{
  "encoder_arch": "xception",
  "model": "contrastive image-text model",
  "dataset": "photos of plants and fungi (iNaturalist)",
  "train_examples": 22605,
  "image_size": 64,
  "crop_scale_min": 0.5,
  "horizontal_flip": true,
  "translate": 0.12,
  "rotation_deg": 5,
  "tokenizer": "word",
  "vocab_size": 1482,
  "loss": "softmax",
  "embed_dim": 256,
  "encoder_norm": "batchnorm",
  "encoder_activation": "relu",
  "encoder_drop_path": 0.2,
  "encoder_depths": [3, 6, 3],
  "encoder_kernel_size": 3,
  "encoder_stem": "single",
  "encoder_widths": [128, 224, 384],
  "text_encoder_causal": false,
  "text_encoder_width": 128,
  "text_encoder_layers": 7,
  "text_encoder_norm": "rmsnorm",
  "text_encoder_norm_position": "pre",
  "text_encoder_activation": "relu",
  "text_encoder_mlp_ratio": 4,
  "text_encoder_head_dim": 64,
  "text_encoder_fused_qkv": false,
  "text_encoder_bias": "none",
  "text_encoder_qk_norm": true,
  "text_encoder_parallel_block": false,
  "text_encoder_inner_norm": false,
  "text_encoder_drop_path": 0.05,
  "text_encoder_positions": "learned",
  "init": "xavier_uniform",
  "residual_init": "zero_last",
  "optimizer": "normuon",
  "muon_scale": "match_rms_adamw",
  "lr": 0.0049,
  "momentum": 0.9,
  "nesterov": true,
  "orthogonalizer": "newton_schulz_5",
  "adamw_lr_other_params": 0.0012,
  "ema_decay": 0.99,
  "steps": 6200,
  "batch_size": 512,
  "epochs": 140.4,
  "lr_schedule": "poly",
  "final_lr_fraction": 0,
  "warmup_steps": 620,
  "weight_decay": 0.2,
  "adamw_weight_decay_other_params": 0.01
}
Rows from block 9 of the image encoder, named by matrix and row number. Rows with one number belong to one channel. Each number is 50 + 12 x the weight over its row's rms, rounded and kept within 0 to 99. All counts start at 0. After the name is the row's rms in percent of the matrix's.
# convs1: first pointwise conv (encoder.blocks.9.convs.1.weight, 384x224x1x1), inputs 0-74
# convs3: second pointwise conv (encoder.blocks.9.convs.3.weight, 384x384x1x1, transposed), outputs 0-63
convs1.92 098:51 50 42 54 52 44 38 52 36 42 41 48 47 45 24 56 42 68 53 38 49 38 41 45 45 59 64 34 57 43 38 36 43 52 59 38 73 45 35 78 30 41 40 38 52 48 41 51 35 52 55 52 64 39 41 47 56 39 39 41 32 32 35 52 58 51 34 51 61 33 24 38 43 37 43
convs3.92 102:64 46 38 67 55 57 28 68 52 72 39 64 46 43 67 60 50 55 67 63 56 59 34 50 60 49 59 33 58 50 78 79 46 63 40 30 57 57 50 53 51 39 39 51 63 48 41 28 68 61 36 40 42 42 34 47 43 46 48 48 51 37 60 69
convs1.93 101:39 50 58 55 29 61 45 60 25 55 58 55 44 55 41 42 63 34 39 48 41 55 57 38 37 35 42 45 29 45 24 56 25 55 18 31 58 63 67 62 52 49 43 66 46 53 52 52 68 46 53 56 40 70 61 56 43 64 61 49 44 56 22 66 46 33 41 61 55 46 65 51 40 46 56
convs3.93 095:53 45 68 64 45 47 61 54 37 46 42 53 43 55 74 62 43 62 61 59 60 36 50 46 44 34 47 48 54 40 58 43 53 25 46 48 51 28 60 44 65 42 43 56 35 36 50 61 42 38 50 47 52 78 48 66 32 44 63 46 41 27 50 57
convs1.94 107:53 28 77 52 50 60 51 33 56 57 44 69 58 63 80 27 43 59 48 54 23 37 40 73 44 41 30 44 37 50 76 35 80 44 64 57 40 65 65 46 52 49 40 51 59 70 44 61 41 46 65 44 58 43 54 38 54 59 53 55 50 57 49 59 29 64 54 68 57 66 54 47 53 47 46
convs3.94 103:41 47 44 40 52 43 62 46 55 47 50 36 67 40 57 56 69 50 54 49 28 55 71 45 38 29 67 35 51 40 51 24 16 57 69 56 42 59 68 49 60 62 29 50 36 54 39 78 46 72 42 25 46 42 65 38 36 44 41 44 55 48 57 48
convs1.95 098:44 32 38 46 65 60 52 31 48 44 35 42 51 59 74 49 43 71 32 60 33 50 42 34 30 46 44 52 71 43 46 31 51 56 51 44 38 68 66 36 61 40 53 58 58 65 47 44 46 39 21 60 44 35 43 41 48 71 64 51 58 69 42 52 34 57 47 57 51 57 54 61 50 79 44
convs3.95 105:44 41 52 40 51 45 61 50 47 58 35 61 48 50 40 43 55 38 71 47 38 48 55 63 63 66 51 36 35 53 60 46 49 53 40 59 38 48 67 50 56 39 57 56 75 32 40 54 47 62 50 68 36 57 60 68 32 53 51 73 57 56 69 47
convs1.96 101:68 55 68 39 46 54 46 57 39 48 49 50 55 37 44 57 47 45 57 41 61 43 43 39 37 24 47 62 35 31 43 47 59 67 54 28 59 42 50 49 55 59 52 50 58 45 51 40 46 67 50 41 49 26 63 76 48 38 44 50 46 43 53 35 43 41 45 33 55 52 60 28 60 38 29
convs3.96 104:63 46 31 53 39 45 76 49 76 49 55 32 55 41 51 36 29 36 58 45 27 43 59 39 55 43 34 49 61 32 53 39 57 47 56 52 47 50 40 38 70 48 43 45 46 46 43 48 36 53 52 48 56 43 56 61 39 40 51 57 61 47 30 49
convs1.97 098:34 40 60 47 60 56 45 54 81 41 30 36 35 45 36 45 43 51 45 59 61 51 39 48 44 55 60 58 50 50 49 73 63 49 52 63 43 57 48 57 67 60 41 48 61 54 31 50 45 41 67 44 43 31 56 56 38 53 34 64 44 55 58 54 54 48 42 28 50 46 60 64 47 61 37
convs3.97 103:41 44 36 55 34 47 50 60 44 54 52 35 24 65 32 53 47 78 46 32 49 47 57 40 58 67 55 32 21 54 52 43 31 64 66 41 45 55 28 40 41 41 48 48 47 54 36 57 53 68 70 54 43 76 59 67 57 59 30 43 65 30 56 56
convs1.98 102:60 43 55 28 58 31 47 12 58 51 50 39 59 40 29 72 60 53 62 53 38 55 60 46 74 66 55 64 50 44 46 39 37 32 57 38 43 52 55 63 43 77 29 54 42 74 71 52 34 49 33 54 42 40 48 51 26 60 43 44 44 43 47 52 47 63 35 40 46 35 54 53 54 29 29
convs3.98 111:37 48 51 55 40 55 57 56 57 19 54 36 42 48 45 60 28 44 40 33 45 46 12 46 74 59 59 31 69 54 45 33 42 48 58 47 38 30 47 54 55 18 45 48 55 58 74 45 64 43 42 52 50 46 57 65 63 42 46 54 44 51 30 41
convs1.99 093:64 51 64 27 48 45 37 33 44 56 48 50 57 45 46 44 55 46 73 67 12 45 47 41 40 46 54 49 39 68 27 57 46 59 42 42 28 42 47 56 35 83 55 45 59 55 52 58 54 62 62 34 64 46 40 74 57 45 51 74 44 64 48 42 32 38 51 41 62 36 50 41 40 40 49
convs3.99 095:50 35 45 36 38 51 55 61 61 40 57 61 65 46 45 55 64 42 54 61 38 55 45 54 39 46 31 46 54 57 56 46 41 55 64 77 44 38 52 51 34 39 45 74 29 31 42 34 75 53 39 50 55 39 31 47 61 38 58 44 46 55 48 71
convs1.100 104:37 60 45 32 49 40 47 46 53 39 09 42 68 79 53 70 38 43 51 51 48 49 53 43 55 43 57 45 50 53 39 50 50 42 45 44 56 50 32 50 47 60 48 64 43 57 61 52 43 76 54 53 42 49 41 41 63 45 45 48 51 29 49 32 23 40 70 50 72 49 70 64 51 69 46
convs3.100 105:54 59 68 44 54 53 59 40 65 54 57 75 43 48 55 46 33 58 76 29 31 33 42 99 17 56 46 42 53 65 47 26 53 61 38 64 63 57 63 63 73 48 60 53 43 42 44 36 45 59 24 43 37 51 40 30 53 34 36 49 45 38 70 52
convs1.101 099:42 67 50 33 54 52 38 79 45 46 49 53 49 39 47 44 43 66 41 50 58 47 40 56 59 35 75 49 57 28 37 65 54 55 70 45 36 42 67 55 49 65 47 54 57 53 51 38 56 58 45 48 61 48 48 55 52 45 71 41 61 30 65 66 36 35 47 63 77 39 49 40 59 40 47
convs3.101 097:40 57 38 62 51 40 61 49 52 60 51 44 70 40 59 48 41 54 59 42 50 52 88 45 49 37 47 60 37 49 23 41 28 51 39 60 61 42 47 36 62 40 51 59 50 49 28 47 40 28 52 58 40 54 74 57 42 34 41 57 43 45 45 34
convs1.102 096:29 64 39 75 45 57 45 49 65 50 26 56 37 82 59 54 39 46 40 71 54 43 50 38 32 52 38 45 57 32 49 55 40 66 49 22 57 27 51 84 39 70 42 37 52 44 50 32 31 57 67 33 44 44 42 49 51 41 28 33 48 66 49 58 38 52 44 37 41 36 69 63 49 67 57
convs3.102 108:33 34 50 61 40 49 60 61 50 58 53 59 61 61 77 66 52 48 44 40 43 31 38 34 41 46 51 39 63 44 72 49 42 61 50 54 49 51 53 69 38 36 56 27 45 64 56 31 58 32 45 51 72 63 78 54 46 47 29 46 60 55 40 16
convs1.103 092:28 36 44 49 57 59 51 50 37 38 61 50 48 47 34 50 38 50 42 27 54 34 65 58 42 58 64 63 43 71 52 50 68 32 38 59 33 56 47 19 29 63 46 37 45 47 60 34 37 46 33 62 41 61 36 61 51 45 74 45 45 46 41 43 35 65 47 50 59 60 67 68 53 51 59
convs3.103 100:54 62 48 53 44 66 49 55 62 60 51 28 21 47 53 45 30 51 27 33 56 66 54 52 64 67 49 39 44 34 77 46 43 50 39 62 73 38 40 32 33 43 37 63 46 65 64 44 51 47 51 53 68 64 40 38 45 64 54 78 56 61 58 52
convs1.104 103:30 35 78 40 45 46 48 59 47 52 41 54 36 44 46 31 57 64 45 68 44 47 26 40 57 42 49 58 61 69 51 40 55 68 22 59 48 54 44 49 57 52 57 60 45 58 46 35 70 50 51 20 61 56 37 56 46 51 71 49 57 52 46 56 48 32 40 48 52 64 56 60 56 67 64
convs3.104 102:59 49 51 64 42 58 83 45 56 58 37 42 41 56 53 35 54 44 46 42 56 62 35 52 83 58 38 60 38 54 67 45 38 43 57 53 38 41 44 57 53 44 56 53 57 69 33 45 44 54 32 43 53 51 46 39 55 38 51 59 48 47 61 43
convs1.105 101:52 36 63 49 54 46 59 46 65 47 67 41 51 63 64 41 60 55 43 63 67 38 41 47 54 45 47 45 48 54 47 39 50 49 60 51 14 71 43 52 54 40 52 57 56 43 37 48 31 72 49 58 62 47 57 38 38 49 63 79 62 57 54 48 50 28 46 48 58 52 46 55 50 52 47
convs3.105 101:75 53 60 38 54 42 39 75 61 53 39 55 60 34 34 68 67 43 41 37 49 38 41 38 59 51 60 60 35 54 23 46 41 26 46 54 52 67 47 23 65 47 50 55 54 63 47 47 70 24 56 56 37 23 72 32 49 40 39 55 41 59 46 71
convs1.106 097:50 40 50 53 50 55 51 45 76 54 27 44 63 54 58 42 52 48 53 31 67 58 37 44 54 44 55 32 58 39 36 54 62 67 32 63 77 37 72 65 44 48 44 81 63 26 53 50 36 52 48 61 41 38 57 78 59 46 53 58 78 46 73 34 54 71 52 47 51 53 49 71 48 52 28
convs3.106 091:48 42 42 45 64 57 45 43 33 39 44 45 43 48 66 47 37 51 34 51 56 52 49 02 38 38 48 59 48 50 53 61 66 51 57 43 74 39 44 50 58 61 36 59 47 39 51 46 55 58 43 55 50 40 45 47 72 45 52 31 61 40 40 46
convs1.107 088:73 57 52 66 51 73 52 62 59 56 23 48 52 33 63 46 44 48 46 51 75 46 64 34 44 50 47 39 33 43 70 78 73 46 48 57 28 44 37 44 69 54 71 41 59 52 47 35 54 72 47 38 54 29 42 59 80 46 36 48 60 66 43 41 49 62 23 55 60 62 53 76 56 60 44
convs3.107 098:58 58 58 51 45 39 31 48 60 50 59 70 63 62 74 52 36 52 59 25 55 51 46 61 53 38 52 67 35 59 35 56 42 36 59 39 70 47 66 46 54 25 46 56 64 41 49 39 50 39 52 48 50 59 65 41 51 59 47 44 60 63 51 36
convs1.108 099:62 46 42 47 61 46 51 48 48 62 40 64 47 64 57 57 54 66 66 53 46 44 37 58 73 34 39 68 63 41 58 53 54 42 46 49 43 39 58 65 37 54 62 59 37 49 55 41 47 37 63 61 51 61 79 55 46 35 41 54 44 55 55 54 80 35 46 58 57 46 47 32 63 57 36
convs3.108 099:45 49 30 35 73 59 58 61 45 51 36 40 49 50 30 60 68 45 60 39 49 24 54 30 34 68 54 35 58 46 55 45 43 48 44 53 57 36 68 60 50 33 44 40 67 41 53 55 38 56 53 41 46 29 83 43 24 24 56 37 38 45 57 53
convs1.109 102:46 59 56 59 43 43 21 42 37 52 42 46 52 69 51 49 64 44 50 25 44 38 50 54 40 46 42 54 46 19 50 38 64 61 55 51 52 58 65 44 56 50 40 71 52 52 63 61 65 63 69 30 32 64 60 57 61 41 64 67 74 53 14 55 44 52 49 57 29 37 40 75 38 39 45
convs3.109 090:52 65 43 38 26 28 37 74 51 51 49 78 38 52 40 52 51 71 42 68 50 48 40 44 45 86 57 57 50 55 37 47 39 35 54 61 34 64 54 73 67 48 50 64 66 47 38 57 61 57 68 46 50 73 40 49 63 61 27 57 58 68 81 55
convs1.110 107:50 82 42 61 46 70 47 54 55 68 75 52 48 46 58 40 53 47 49 48 54 57 37 63 44 60 56 39 62 53 76 37 55 47 36 58 38 50 28 53 56 48 46 50 55 45 32 55 50 54 59 47 48 64 44 63 48 58 44 54 65 30 57 54 51 47 61 57 64 42 42 58 55 48 57
convs3.110 099:44 66 32 56 40 53 55 34 50 46 62 35 33 55 56 67 54 55 41 35 51 40 60 51 87 45 40 51 49 50 43 48 25 32 72 44 54 59 54 47 53 44 42 64 44 49 56 45 74 30 52 63 74 56 38 56 57 50 67 58 63 55 48 48
convs1.111 091:55 48 64 70 42 50 45 61 52 54 62 63 41 46 51 54 61 55 43 32 36 51 55 52 66 56 44 51 59 60 47 44 47 67 24 51 66 61 33 70 62 83 49 45 42 65 48 64 63 44 53 51 51 66 43 59 58 49 38 68 51 56 62 53 45 34 39 59 49 33 54 70 49 58 59
convs3.111 098:25 62 52 85 54 58 42 58 52 58 67 47 57 33 44 50 56 59 53 41 60 34 62 45 66 39 57 48 54 81 49 58 54 68 40 52 72 41 45 39 59 76 64 56 46 51 41 35 57 56 45 59 70 48 49 69 44 52 18 48 73 61 67 62
convs1.112 102:52 84 52 56 35 37 41 44 44 45 60 63 49 57 33 90 53 63 45 54 53 57 34 46 46 57 54 45 43 55 28 38 67 60 40 72 35 65 64 54 33 61 58 59 26 44 50 65 54 32 58 61 53 48 48 60 81 72 49 57 40 39 47 59 48 50 41 38 46 57 36 52 40 60 61
convs3.112 108:42 34 38 59 63 69 47 40 58 50 36 36 65 60 33 58 78 47 54 37 49 62 37 38 54 18 45 52 36 52 52 32 36 41 55 47 33 36 61 38 44 75 49 67 49 52 64 72 46 63 68 65 84 46 61 42 64 52 49 49 37 59 55 29
convs1.113 106:35 52 61 66 64 63 45 56 53 43 39 50 63 29 56 51 73 51 36 56 54 88 63 66 45 34 46 53 47 38 64 62 47 38 53 46 20 29 38 56 47 57 33 58 51 54 51 33 41 51 41 31 14 69 47 12 67 56 58 51 54 39 43 52 60 49 51 60 58 42 42 29 55 63 38
convs3.113 089:29 23 43 51 60 42 47 50 13 50 57 37 50 52 50 31 40 43 76 30 59 42 54 57 76 45 66 37 64 44 46 46 48 51 54 56 42 35 49 33 62 70 36 51 45 69 49 49 60 58 65 53 36 27 52 52 65 29 56 50 72 54 64 34
convs1.114 107:53 45 57 51 52 75 48 45 48 51 45 75 69 60 58 46 50 49 45 53 74 61 46 56 70 63 56 47 74 45 49 73 48 68 43 47 53 25 56 57 42 47 76 52 52 15 44 33 51 67 61 26 56 39 41 59 47 57 57 72 37 55 48 31 63 38 42 63 70 30 49 59 60 48 61
convs3.114 103:31 50 64 54 58 52 51 38 43 46 39 24 56 72 37 43 31 71 62 61 33 55 48 43 23 41 36 67 47 18 36 41 47 64 46 33 50 68 48 45 73 45 36 69 56 63 57 61 34 41 49 50 50 43 67 46 64 54 33 69 59 40 65 46
convs1.115 098:50 45 60 51 47 57 30 42 48 74 54 46 61 40 37 43 41 41 36 43 48 53 30 29 62 49 82 39 49 49 39 43 56 44 70 44 64 35 67 67 75 64 56 42 44 42 53 65 62 38 56 34 65 59 33 34 31 47 56 54 35 62 75 61 58 49 31 72 41 48 68 50 32 66 31
convs3.115 083:49 30 63 53 25 62 47 41 54 68 55 63 45 43 60 52 39 55 57 66 49 52 46 46 45 62 61 44 46 71 33 42 69 47 44 65 51 43 63 65 59 52 71 48 61 70 48 38 45 45 55 53 59 36 44 40 39 70 51 45 38 56 56 49
convs1.116 103:58 62 68 47 59 37 57 43 53 51 49 57 69 53 45 52 41 74 53 50 67 51 36 46 58 52 51 43 72 49 47 28 69 45 80 36 56 58 49 59 44 52 48 43 56 59 51 35 55 53 39 49 63 49 65 45 59 77 42 59 63 51 35 35 44 55 44 43 64 47 55 55 48 48 59
convs3.116 100:52 66 68 71 28 62 47 33 54 60 44 45 41 37 62 59 53 50 34 54 44 55 49 55 54 61 48 60 59 47 26 52 32 42 49 55 64 44 57 55 45 71 55 38 53 51 55 50 44 41 55 44 57 21 55 37 57 29 59 55 22 50 78 55
convs1.117 097:46 61 49 44 32 41 63 48 63 63 77 44 69 49 69 50 38 41 68 68 60 46 51 43 61 64 43 42 35 64 60 39 47 49 46 56 58 61 53 47 43 69 20 46 57 51 44 32 53 54 50 56 48 67 51 53 62 24 48 73 48 52 49 57 58 52 66 48 57 55 64 57 51 63 50
convs3.117 111:68 51 55 37 49 84 24 49 53 33 70 49 51 34 55 50 57 44 42 59 65 51 45 49 56 29 58 48 34 47 47 56 32 56 50 40 61 32 55 36 70 36 62 39 57 42 38 22 44 60 67 42 55 59 38 50 24 50 63 45 49 47 51 61
convs1.118 098:38 59 36 37 32 46 45 38 69 62 47 36 50 55 51 58 37 54 54 69 54 56 31 53 53 61 37 30 38 42 44 28 60 35 55 66 35 39 52 40 30 49 30 25 54 47 79 48 51 69 58 43 42 33 71 45 35 68 62 42 41 56 67 22 58 75 37 55 40 55 45 54 53 12 26
convs3.118 095:55 51 80 62 54 61 61 65 38 49 31 61 54 70 54 61 43 50 55 51 41 63 57 66 50 56 46 50 62 61 39 45 29 65 59 46 58 53 58 51 68 55 41 52 53 47 57 55 46 57 44 47 20 40 45 40 42 44 31 45 38 57 53 35
convs1.119 105:45 77 39 40 71 69 45 40 32 48 43 60 64 60 39 70 33 44 44 40 68 50 44 39 34 46 53 48 72 81 52 52 64 53 41 50 52 77 59 61 42 38 62 50 48 57 40 54 54 48 45 47 49 58 37 59 62 54 62 55 58 42 78 29 70 43 75 51 56 81 75 60 48 48 33
convs3.119 106:49 44 51 50 35 60 66 59 52 29 45 67 51 46 25 64 78 54 61 59 33 64 56 30 54 52 32 42 66 49 50 40 39 49 55 51 18 55 56 51 48 53 37 54 54 33 65 57 38 36 31 43 42 57 32 56 54 25 63 37 57 46 75 44
convs1.120 096:79 70 63 37 58 68 53 40 68 54 38 57 79 42 59 55 51 63 65 41 51 64 43 25 55 62 58 73 52 32 68 39 64 44 56 41 58 42 46 43 37 55 35 30 43 44 54 67 25 54 67 62 71 65 60 39 26 44 44 57 38 55 57 41 45 67 52 48 72 39 48 54 51 49 49
convs3.120 084:68 44 56 49 65 66 55 57 47 57 40 52 42 67 36 49 29 45 50 46 47 43 43 49 55 53 59 44 53 32 34 59 59 60 47 58 44 57 52 34 59 41 35 44 61 18 39 38 60 53 59 25 63 37 46 46 29 50 49 46 30 82 43 31
convs1.121 106:35 65 55 33 77 39 54 73 48 45 61 52 26 47 40 37 34 67 36 52 46 56 35 43 49 32 55 32 52 61 64 39 49 47 43 52 65 52 40 62 57 66 60 70 22 68 37 35 54 42 59 55 42 26 61 42 45 55 60 39 50 33 44 45 60 38 70 55 68 60 43 55 58 53 49
convs3.121 107:56 41 41 50 51 34 48 48 42 33 26 54 53 42 50 57 55 29 36 45 46 44 55 29 56 42 40 66 49 48 43 49 57 59 51 46 34 67 47 38 33 49 37 45 48 59 57 56 59 48 24 38 51 65 47 73 44 58 47 37 60 36 46 49
convs1.122 091:48 48 54 63 39 64 47 68 50 43 52 63 55 55 51 40 59 58 41 59 37 36 42 42 54 68 59 42 42 44 40 59 37 52 54 64 29 50 39 43 56 54 67 11 50 42 33 66 61 49 40 35 37 48 39 47 46 56 57 55 35 58 67 52 45 52 50 52 60 69 45 66 44 73 65
convs3.122 092:63 44 46 80 64 72 47 35 43 60 50 46 50 61 44 48 38 30 53 42 43 57 27 45 30 47 57 40 45 61 29 44 50 63 30 58 50 53 53 52 35 47 58 45 69 46 55 25 49 41 66 31 37 51 39 32 47 52 34 62 40 72 58 44
convs1.123 099:55 54 43 29 71 76 49 63 77 29 46 46 42 38 50 40 34 47 65 61 50 54 44 44 48 64 64 40 62 78 22 35 47 44 39 65 24 62 73 48 71 56 66 42 47 39 54 38 38 55 49 56 43 36 57 53 49 44 42 56 37 37 59 51 65 58 53 40 46 62 28 63 39 50 33
convs3.123 088:56 74 50 53 44 42 39 58 64 39 53 57 55 30 49 15 23 64 28 66 35 60 65 47 50 47 47 56 60 62 60 56 48 46 32 83 57 72 60 45 57 63 64 58 32 61 46 62 45 35 44 59 46 48 45 49 65 54 44 42 50 31 62 48
convs1.124 100:55 61 46 37 32 64 50 40 59 41 46 62 44 72 56 47 50 59 46 75 21 44 36 48 64 45 53 57 41 63 22 54 40 60 42 61 67 58 43 53 59 45 54 45 62 38 65 46 30 41 51 50 50 24 30 52 39 38 35 50 51 66 48 71 55 84 58 42 51 49 44 47 55 50 51
convs3.124 110:64 47 50 41 43 40 65 50 51 56 63 34 60 50 36 59 55 65 37 58 30 54 47 46 46 60 55 76 50 43 43 48 40 57 51 63 38 68 46 73 49 46 37 30 62 57 42 51 41 39 37 23 56 59 53 61 41 09 32 52 58 52 44 51
convs1.125 095:56 51 44 39 37 43 57 41 65 63 47 66 37 52 54 38 59 43 53 53 54 45 43 46 68 61 43 51 57 61 44 59 31 49 74 36 66 22 48 34 50 31 52 64 50 70 39 47 55 39 44 35 68 70 75 50 70 47 41 32 54 57 28 46 47 55 21 39 51 40 39 47 44 69 32
convs3.125 094:64 25 54 55 45 66 35 47 42 59 27 46 40 33 62 65 49 56 43 57 32 56 42 62 40 44 40 41 58 25 34 58 61 34 41 26 40 74 61 62 63 55 52 65 50 63 25 64 50 39 37 37 60 38 38 68 60 38 62 56 56 54 60 48
convs1.126 096:47 52 56 75 81 32 53 48 48 66 52 53 44 55 58 79 61 52 41 63 51 49 65 64 49 38 38 45 79 55 59 49 65 27 48 77 59 48 30 57 57 70 78 42 37 37 46 45 44 52 31 45 55 48 56 45 43 65 46 61 46 54 47 36 45 48 46 41 63 65 59 54 46 59 38
convs3.126 105:41 53 59 79 50 64 59 44 43 68 48 27 38 52 59 54 29 40 33 44 55 56 66 33 53 58 51 36 69 48 37 38 82 64 53 46 51 62 47 53 55 41 57 42 23 52 29 51 44 36 33 36 65 47 68 57 54 43 50 51 53 54 40 57
convs1.127 095:40 56 54 63 46 51 62 47 62 32 32 54 65 36 36 48 35 37 65 70 56 47 32 48 46 58 36 56 39 33 54 68 35 47 48 47 55 43 46 41 57 31 33 41 30 62 49 57 59 54 43 67 40 72 34 54 58 42 46 68 46 39 44 54 66 61 50 37 35 66 40 63 57 37 33
convs3.127 084:57 58 51 61 48 59 55 54 59 41 46 69 53 56 50 60 45 59 56 53 44 61 59 51 37 45 59 41 57 41 57 49 42 58 42 53 51 47 39 51 52 52 73 63 59 47 64 67 38 46 37 08 43 20 68 63 40 55 50 66 68 50 39 39
convs1.128 097:52 29 57 83 44 45 48 29 50 41 46 36 51 38 65 63 58 51 44 39 50 52 54 74 32 37 36 37 43 46 57 61 57 62 50 38 46 60 77 73 36 38 37 38 51 55 48 42 42 27 43 31 47 29 55 45 55 52 45 67 55 65 45 46 43 56 49 39 38 61 54 44 49 50 39
convs3.128 102:36 40 55 59 59 36 42 32 35 50 57 32 37 49 42 52 51 30 52 42 50 35 45 29 75 56 45 45 41 28 42 42 49 54 47 55 64 68 58 40 61 60 39 50 46 52 53 37 44 34 54 80 63 63 62 38 25 62 45 59 61 45 40 43
convs1.129 092:48 68 78 42 41 48 43 27 57 53 34 52 39 66 53 56 59 41 42 53 77 43 40 37 41 67 63 54 60 48 51 37 33 45 40 65 27 59 71 46 32 55 40 73 63 51 69 49 56 60 84 50 31 65 39 39 70 55 72 54 62 71 37 55 71 36 35 66 65 62 41 51 56 43 38
convs3.129 093:47 40 55 51 64 36 40 29 44 45 59 37 44 50 34 38 13 44 46 78 44 49 55 60 26 54 41 19 54 67 55 58 62 38 48 65 65 42 46 55 39 51 64 45 59 64 66 61 47 45 58 55 66 54 46 41 42 67 35 49 28 42 58 47
convs1.130 108:54 64 39 26 48 52 49 42 53 47 35 47 61 63 34 36 44 35 64 31 39 49 67 58 48 44 42 59 64 51 66 49 64 69 56 42 52 43 54 73 42 52 43 24 41 62 74 47 46 62 63 40 52 70 52 63 63 48 27 46 41 42 45 66 57 67 41 46 63 47 61 41 54 52 49
convs3.130 097:45 23 62 59 68 73 53 54 54 42 66 47 35 51 30 39 46 23 83 59 49 49 47 54 76 53 55 47 44 50 31 58 72 53 53 48 67 53 62 46 34 67 47 53 58 40 66 45 37 39 29 46 37 28 39 40 77 53 30 45 52 68 43 45
convs1.131 100:50 49 60 31 47 64 47 60 50 46 49 56 58 62 39 55 59 72 50 51 44 44 41 65 53 50 23 60 35 64 43 52 63 60 49 36 51 50 37 42 75 52 46 52 55 55 55 30 63 64 58 65 59 49 42 39 60 48 65 38 61 53 38 56 26 41 54 58 50 51 27 72 39 49 47
convs3.131 107:71 44 46 38 67 58 60 42 61 69 55 67 40 43 41 33 49 57 60 39 72 45 52 55 37 47 45 53 57 39 31 44 22 47 66 34 51 64 62 26 48 64 52 50 36 51 36 35 33 57 65 45 65 33 45 43 53 81 33 51 20 77 50 68
convs1.132 102:53 31 50 49 51 46 57 51 91 36 39 54 68 46 54 18 41 39 49 61 46 54 46 64 45 33 59 46 55 48 56 33 38 54 51 36 52 60 42 55 67 72 75 34 51 41 46 55 44 52 37 35 43 33 66 53 70 48 19 74 47 71 54 37 58 60 39 42 61 71 50 48 61 28 37
convs3.132 109:55 44 50 37 61 26 70 33 22 54 39 48 81 44 69 29 45 44 65 58 36 43 29 68 50 37 53 33 63 43 43 40 43 57 43 34 22 43 54 54 50 70 52 16 73 36 58 50 28 38 50 58 67 41 50 48 51 38 51 57 52 44 40 57
convs1.133 103:40 46 67 62 55 56 53 55 45 56 61 48 56 54 65 52 36 67 69 60 47 46 37 57 50 43 66 58 50 28 40 33 70 43 43 51 54 62 51 54 25 57 58 64 44 32 44 58 47 52 61 54 99 55 69 45 63 41 34 59 49 59 47 43 41 48 61 37 59 49 70 43 71 67 40
convs3.133 099:47 50 54 63 31 26 31 67 48 54 46 61 38 53 40 47 55 42 59 52 46 53 30 53 53 37 45 64 36 48 48 54 69 31 73 43 46 56 30 53 34 32 50 50 50 57 31 41 61 52 61 39 39 60 40 58 44 39 63 42 25 47 44 48
convs1.134 091:51 54 60 64 45 56 56 57 50 53 72 54 40 51 55 61 39 49 41 46 35 49 54 40 55 40 66 50 63 82 42 37 45 38 51 85 56 55 51 37 42 48 40 48 41 44 74 47 54 56 36 36 48 46 32 61 54 35 35 51 56 38 56 56 58 38 78 54 99 64 46 33 56 57 36
convs3.134 107:63 56 48 35 56 49 56 73 70 39 56 28 54 27 59 44 53 11 59 58 40 51 32 58 39 60 54 64 54 46 41 44 45 56 71 57 60 62 35 72 52 37 33 62 52 50 55 65 52 54 44 65 43 36 56 49 60 43 62 65 65 53 57 48
convs1.135 091:47 57 31 55 44 55 53 30 48 42 24 50 52 54 54 64 51 56 46 38 54 45 36 14 31 50 58 48 62 48 52 60 66 67 47 38 47 47 54 48 65 38 35 48 72 56 50 51 28 57 59 32 50 65 69 54 51 81 55 58 42 50 44 46 52 73 56 49 63 53 33 55 44 37 49
convs3.135 099:49 64 64 44 53 49 50 17 55 55 43 36 55 37 31 61 46 39 67 56 42 68 26 44 64 55 31 45 51 36 50 14 44 44 59 37 30 58 59 44 60 48 57 36 51 32 43 43 46 37 48 53 48 63 47 24 60 64 58 64 38 28 45 63
convs1.136 100:40 57 58 37 65 27 40 41 63 64 41 53 39 58 25 62 44 31 65 61 40 52 46 67 39 70 36 63 61 37 57 51 66 48 58 55 53 44 53 74 35 58 46 46 66 54 59 27 72 48 61 42 34 38 40 37 48 55 50 31 54 58 59 35 66 43 66 45 51 62 45 55 54 76 58
convs3.136 104:62 47 55 57 46 15 26 34 49 51 61 76 44 40 46 37 50 48 44 48 58 53 31 51 47 41 46 48 46 54 44 40 53 33 61 56 49 50 26 54 65 59 42 56 64 56 51 62 44 31 46 21 43 65 50 48 57 57 46 32 53 56 54 32
convs1.137 098:47 52 29 61 40 48 70 28 50 75 53 69 37 60 45 73 50 46 32 62 70 34 48 44 50 48 51 54 68 66 48 37 47 55 52 49 21 55 47 51 72 81 54 54 39 65 50 54 52 61 75 40 56 55 62 66 28 55 37 53 49 44 54 64 37 59 39 58 57 43 60 27 55 56 60
convs3.137 098:28 59 29 61 35 76 26 47 39 38 38 46 43 45 55 62 41 36 73 45 59 37 56 45 59 47 29 50 43 45 46 63 36 61 24 65 61 57 30 54 37 57 55 50 42 70 51 51 39 47 68 54 63 50 61 44 36 59 58 46 62 37 46 43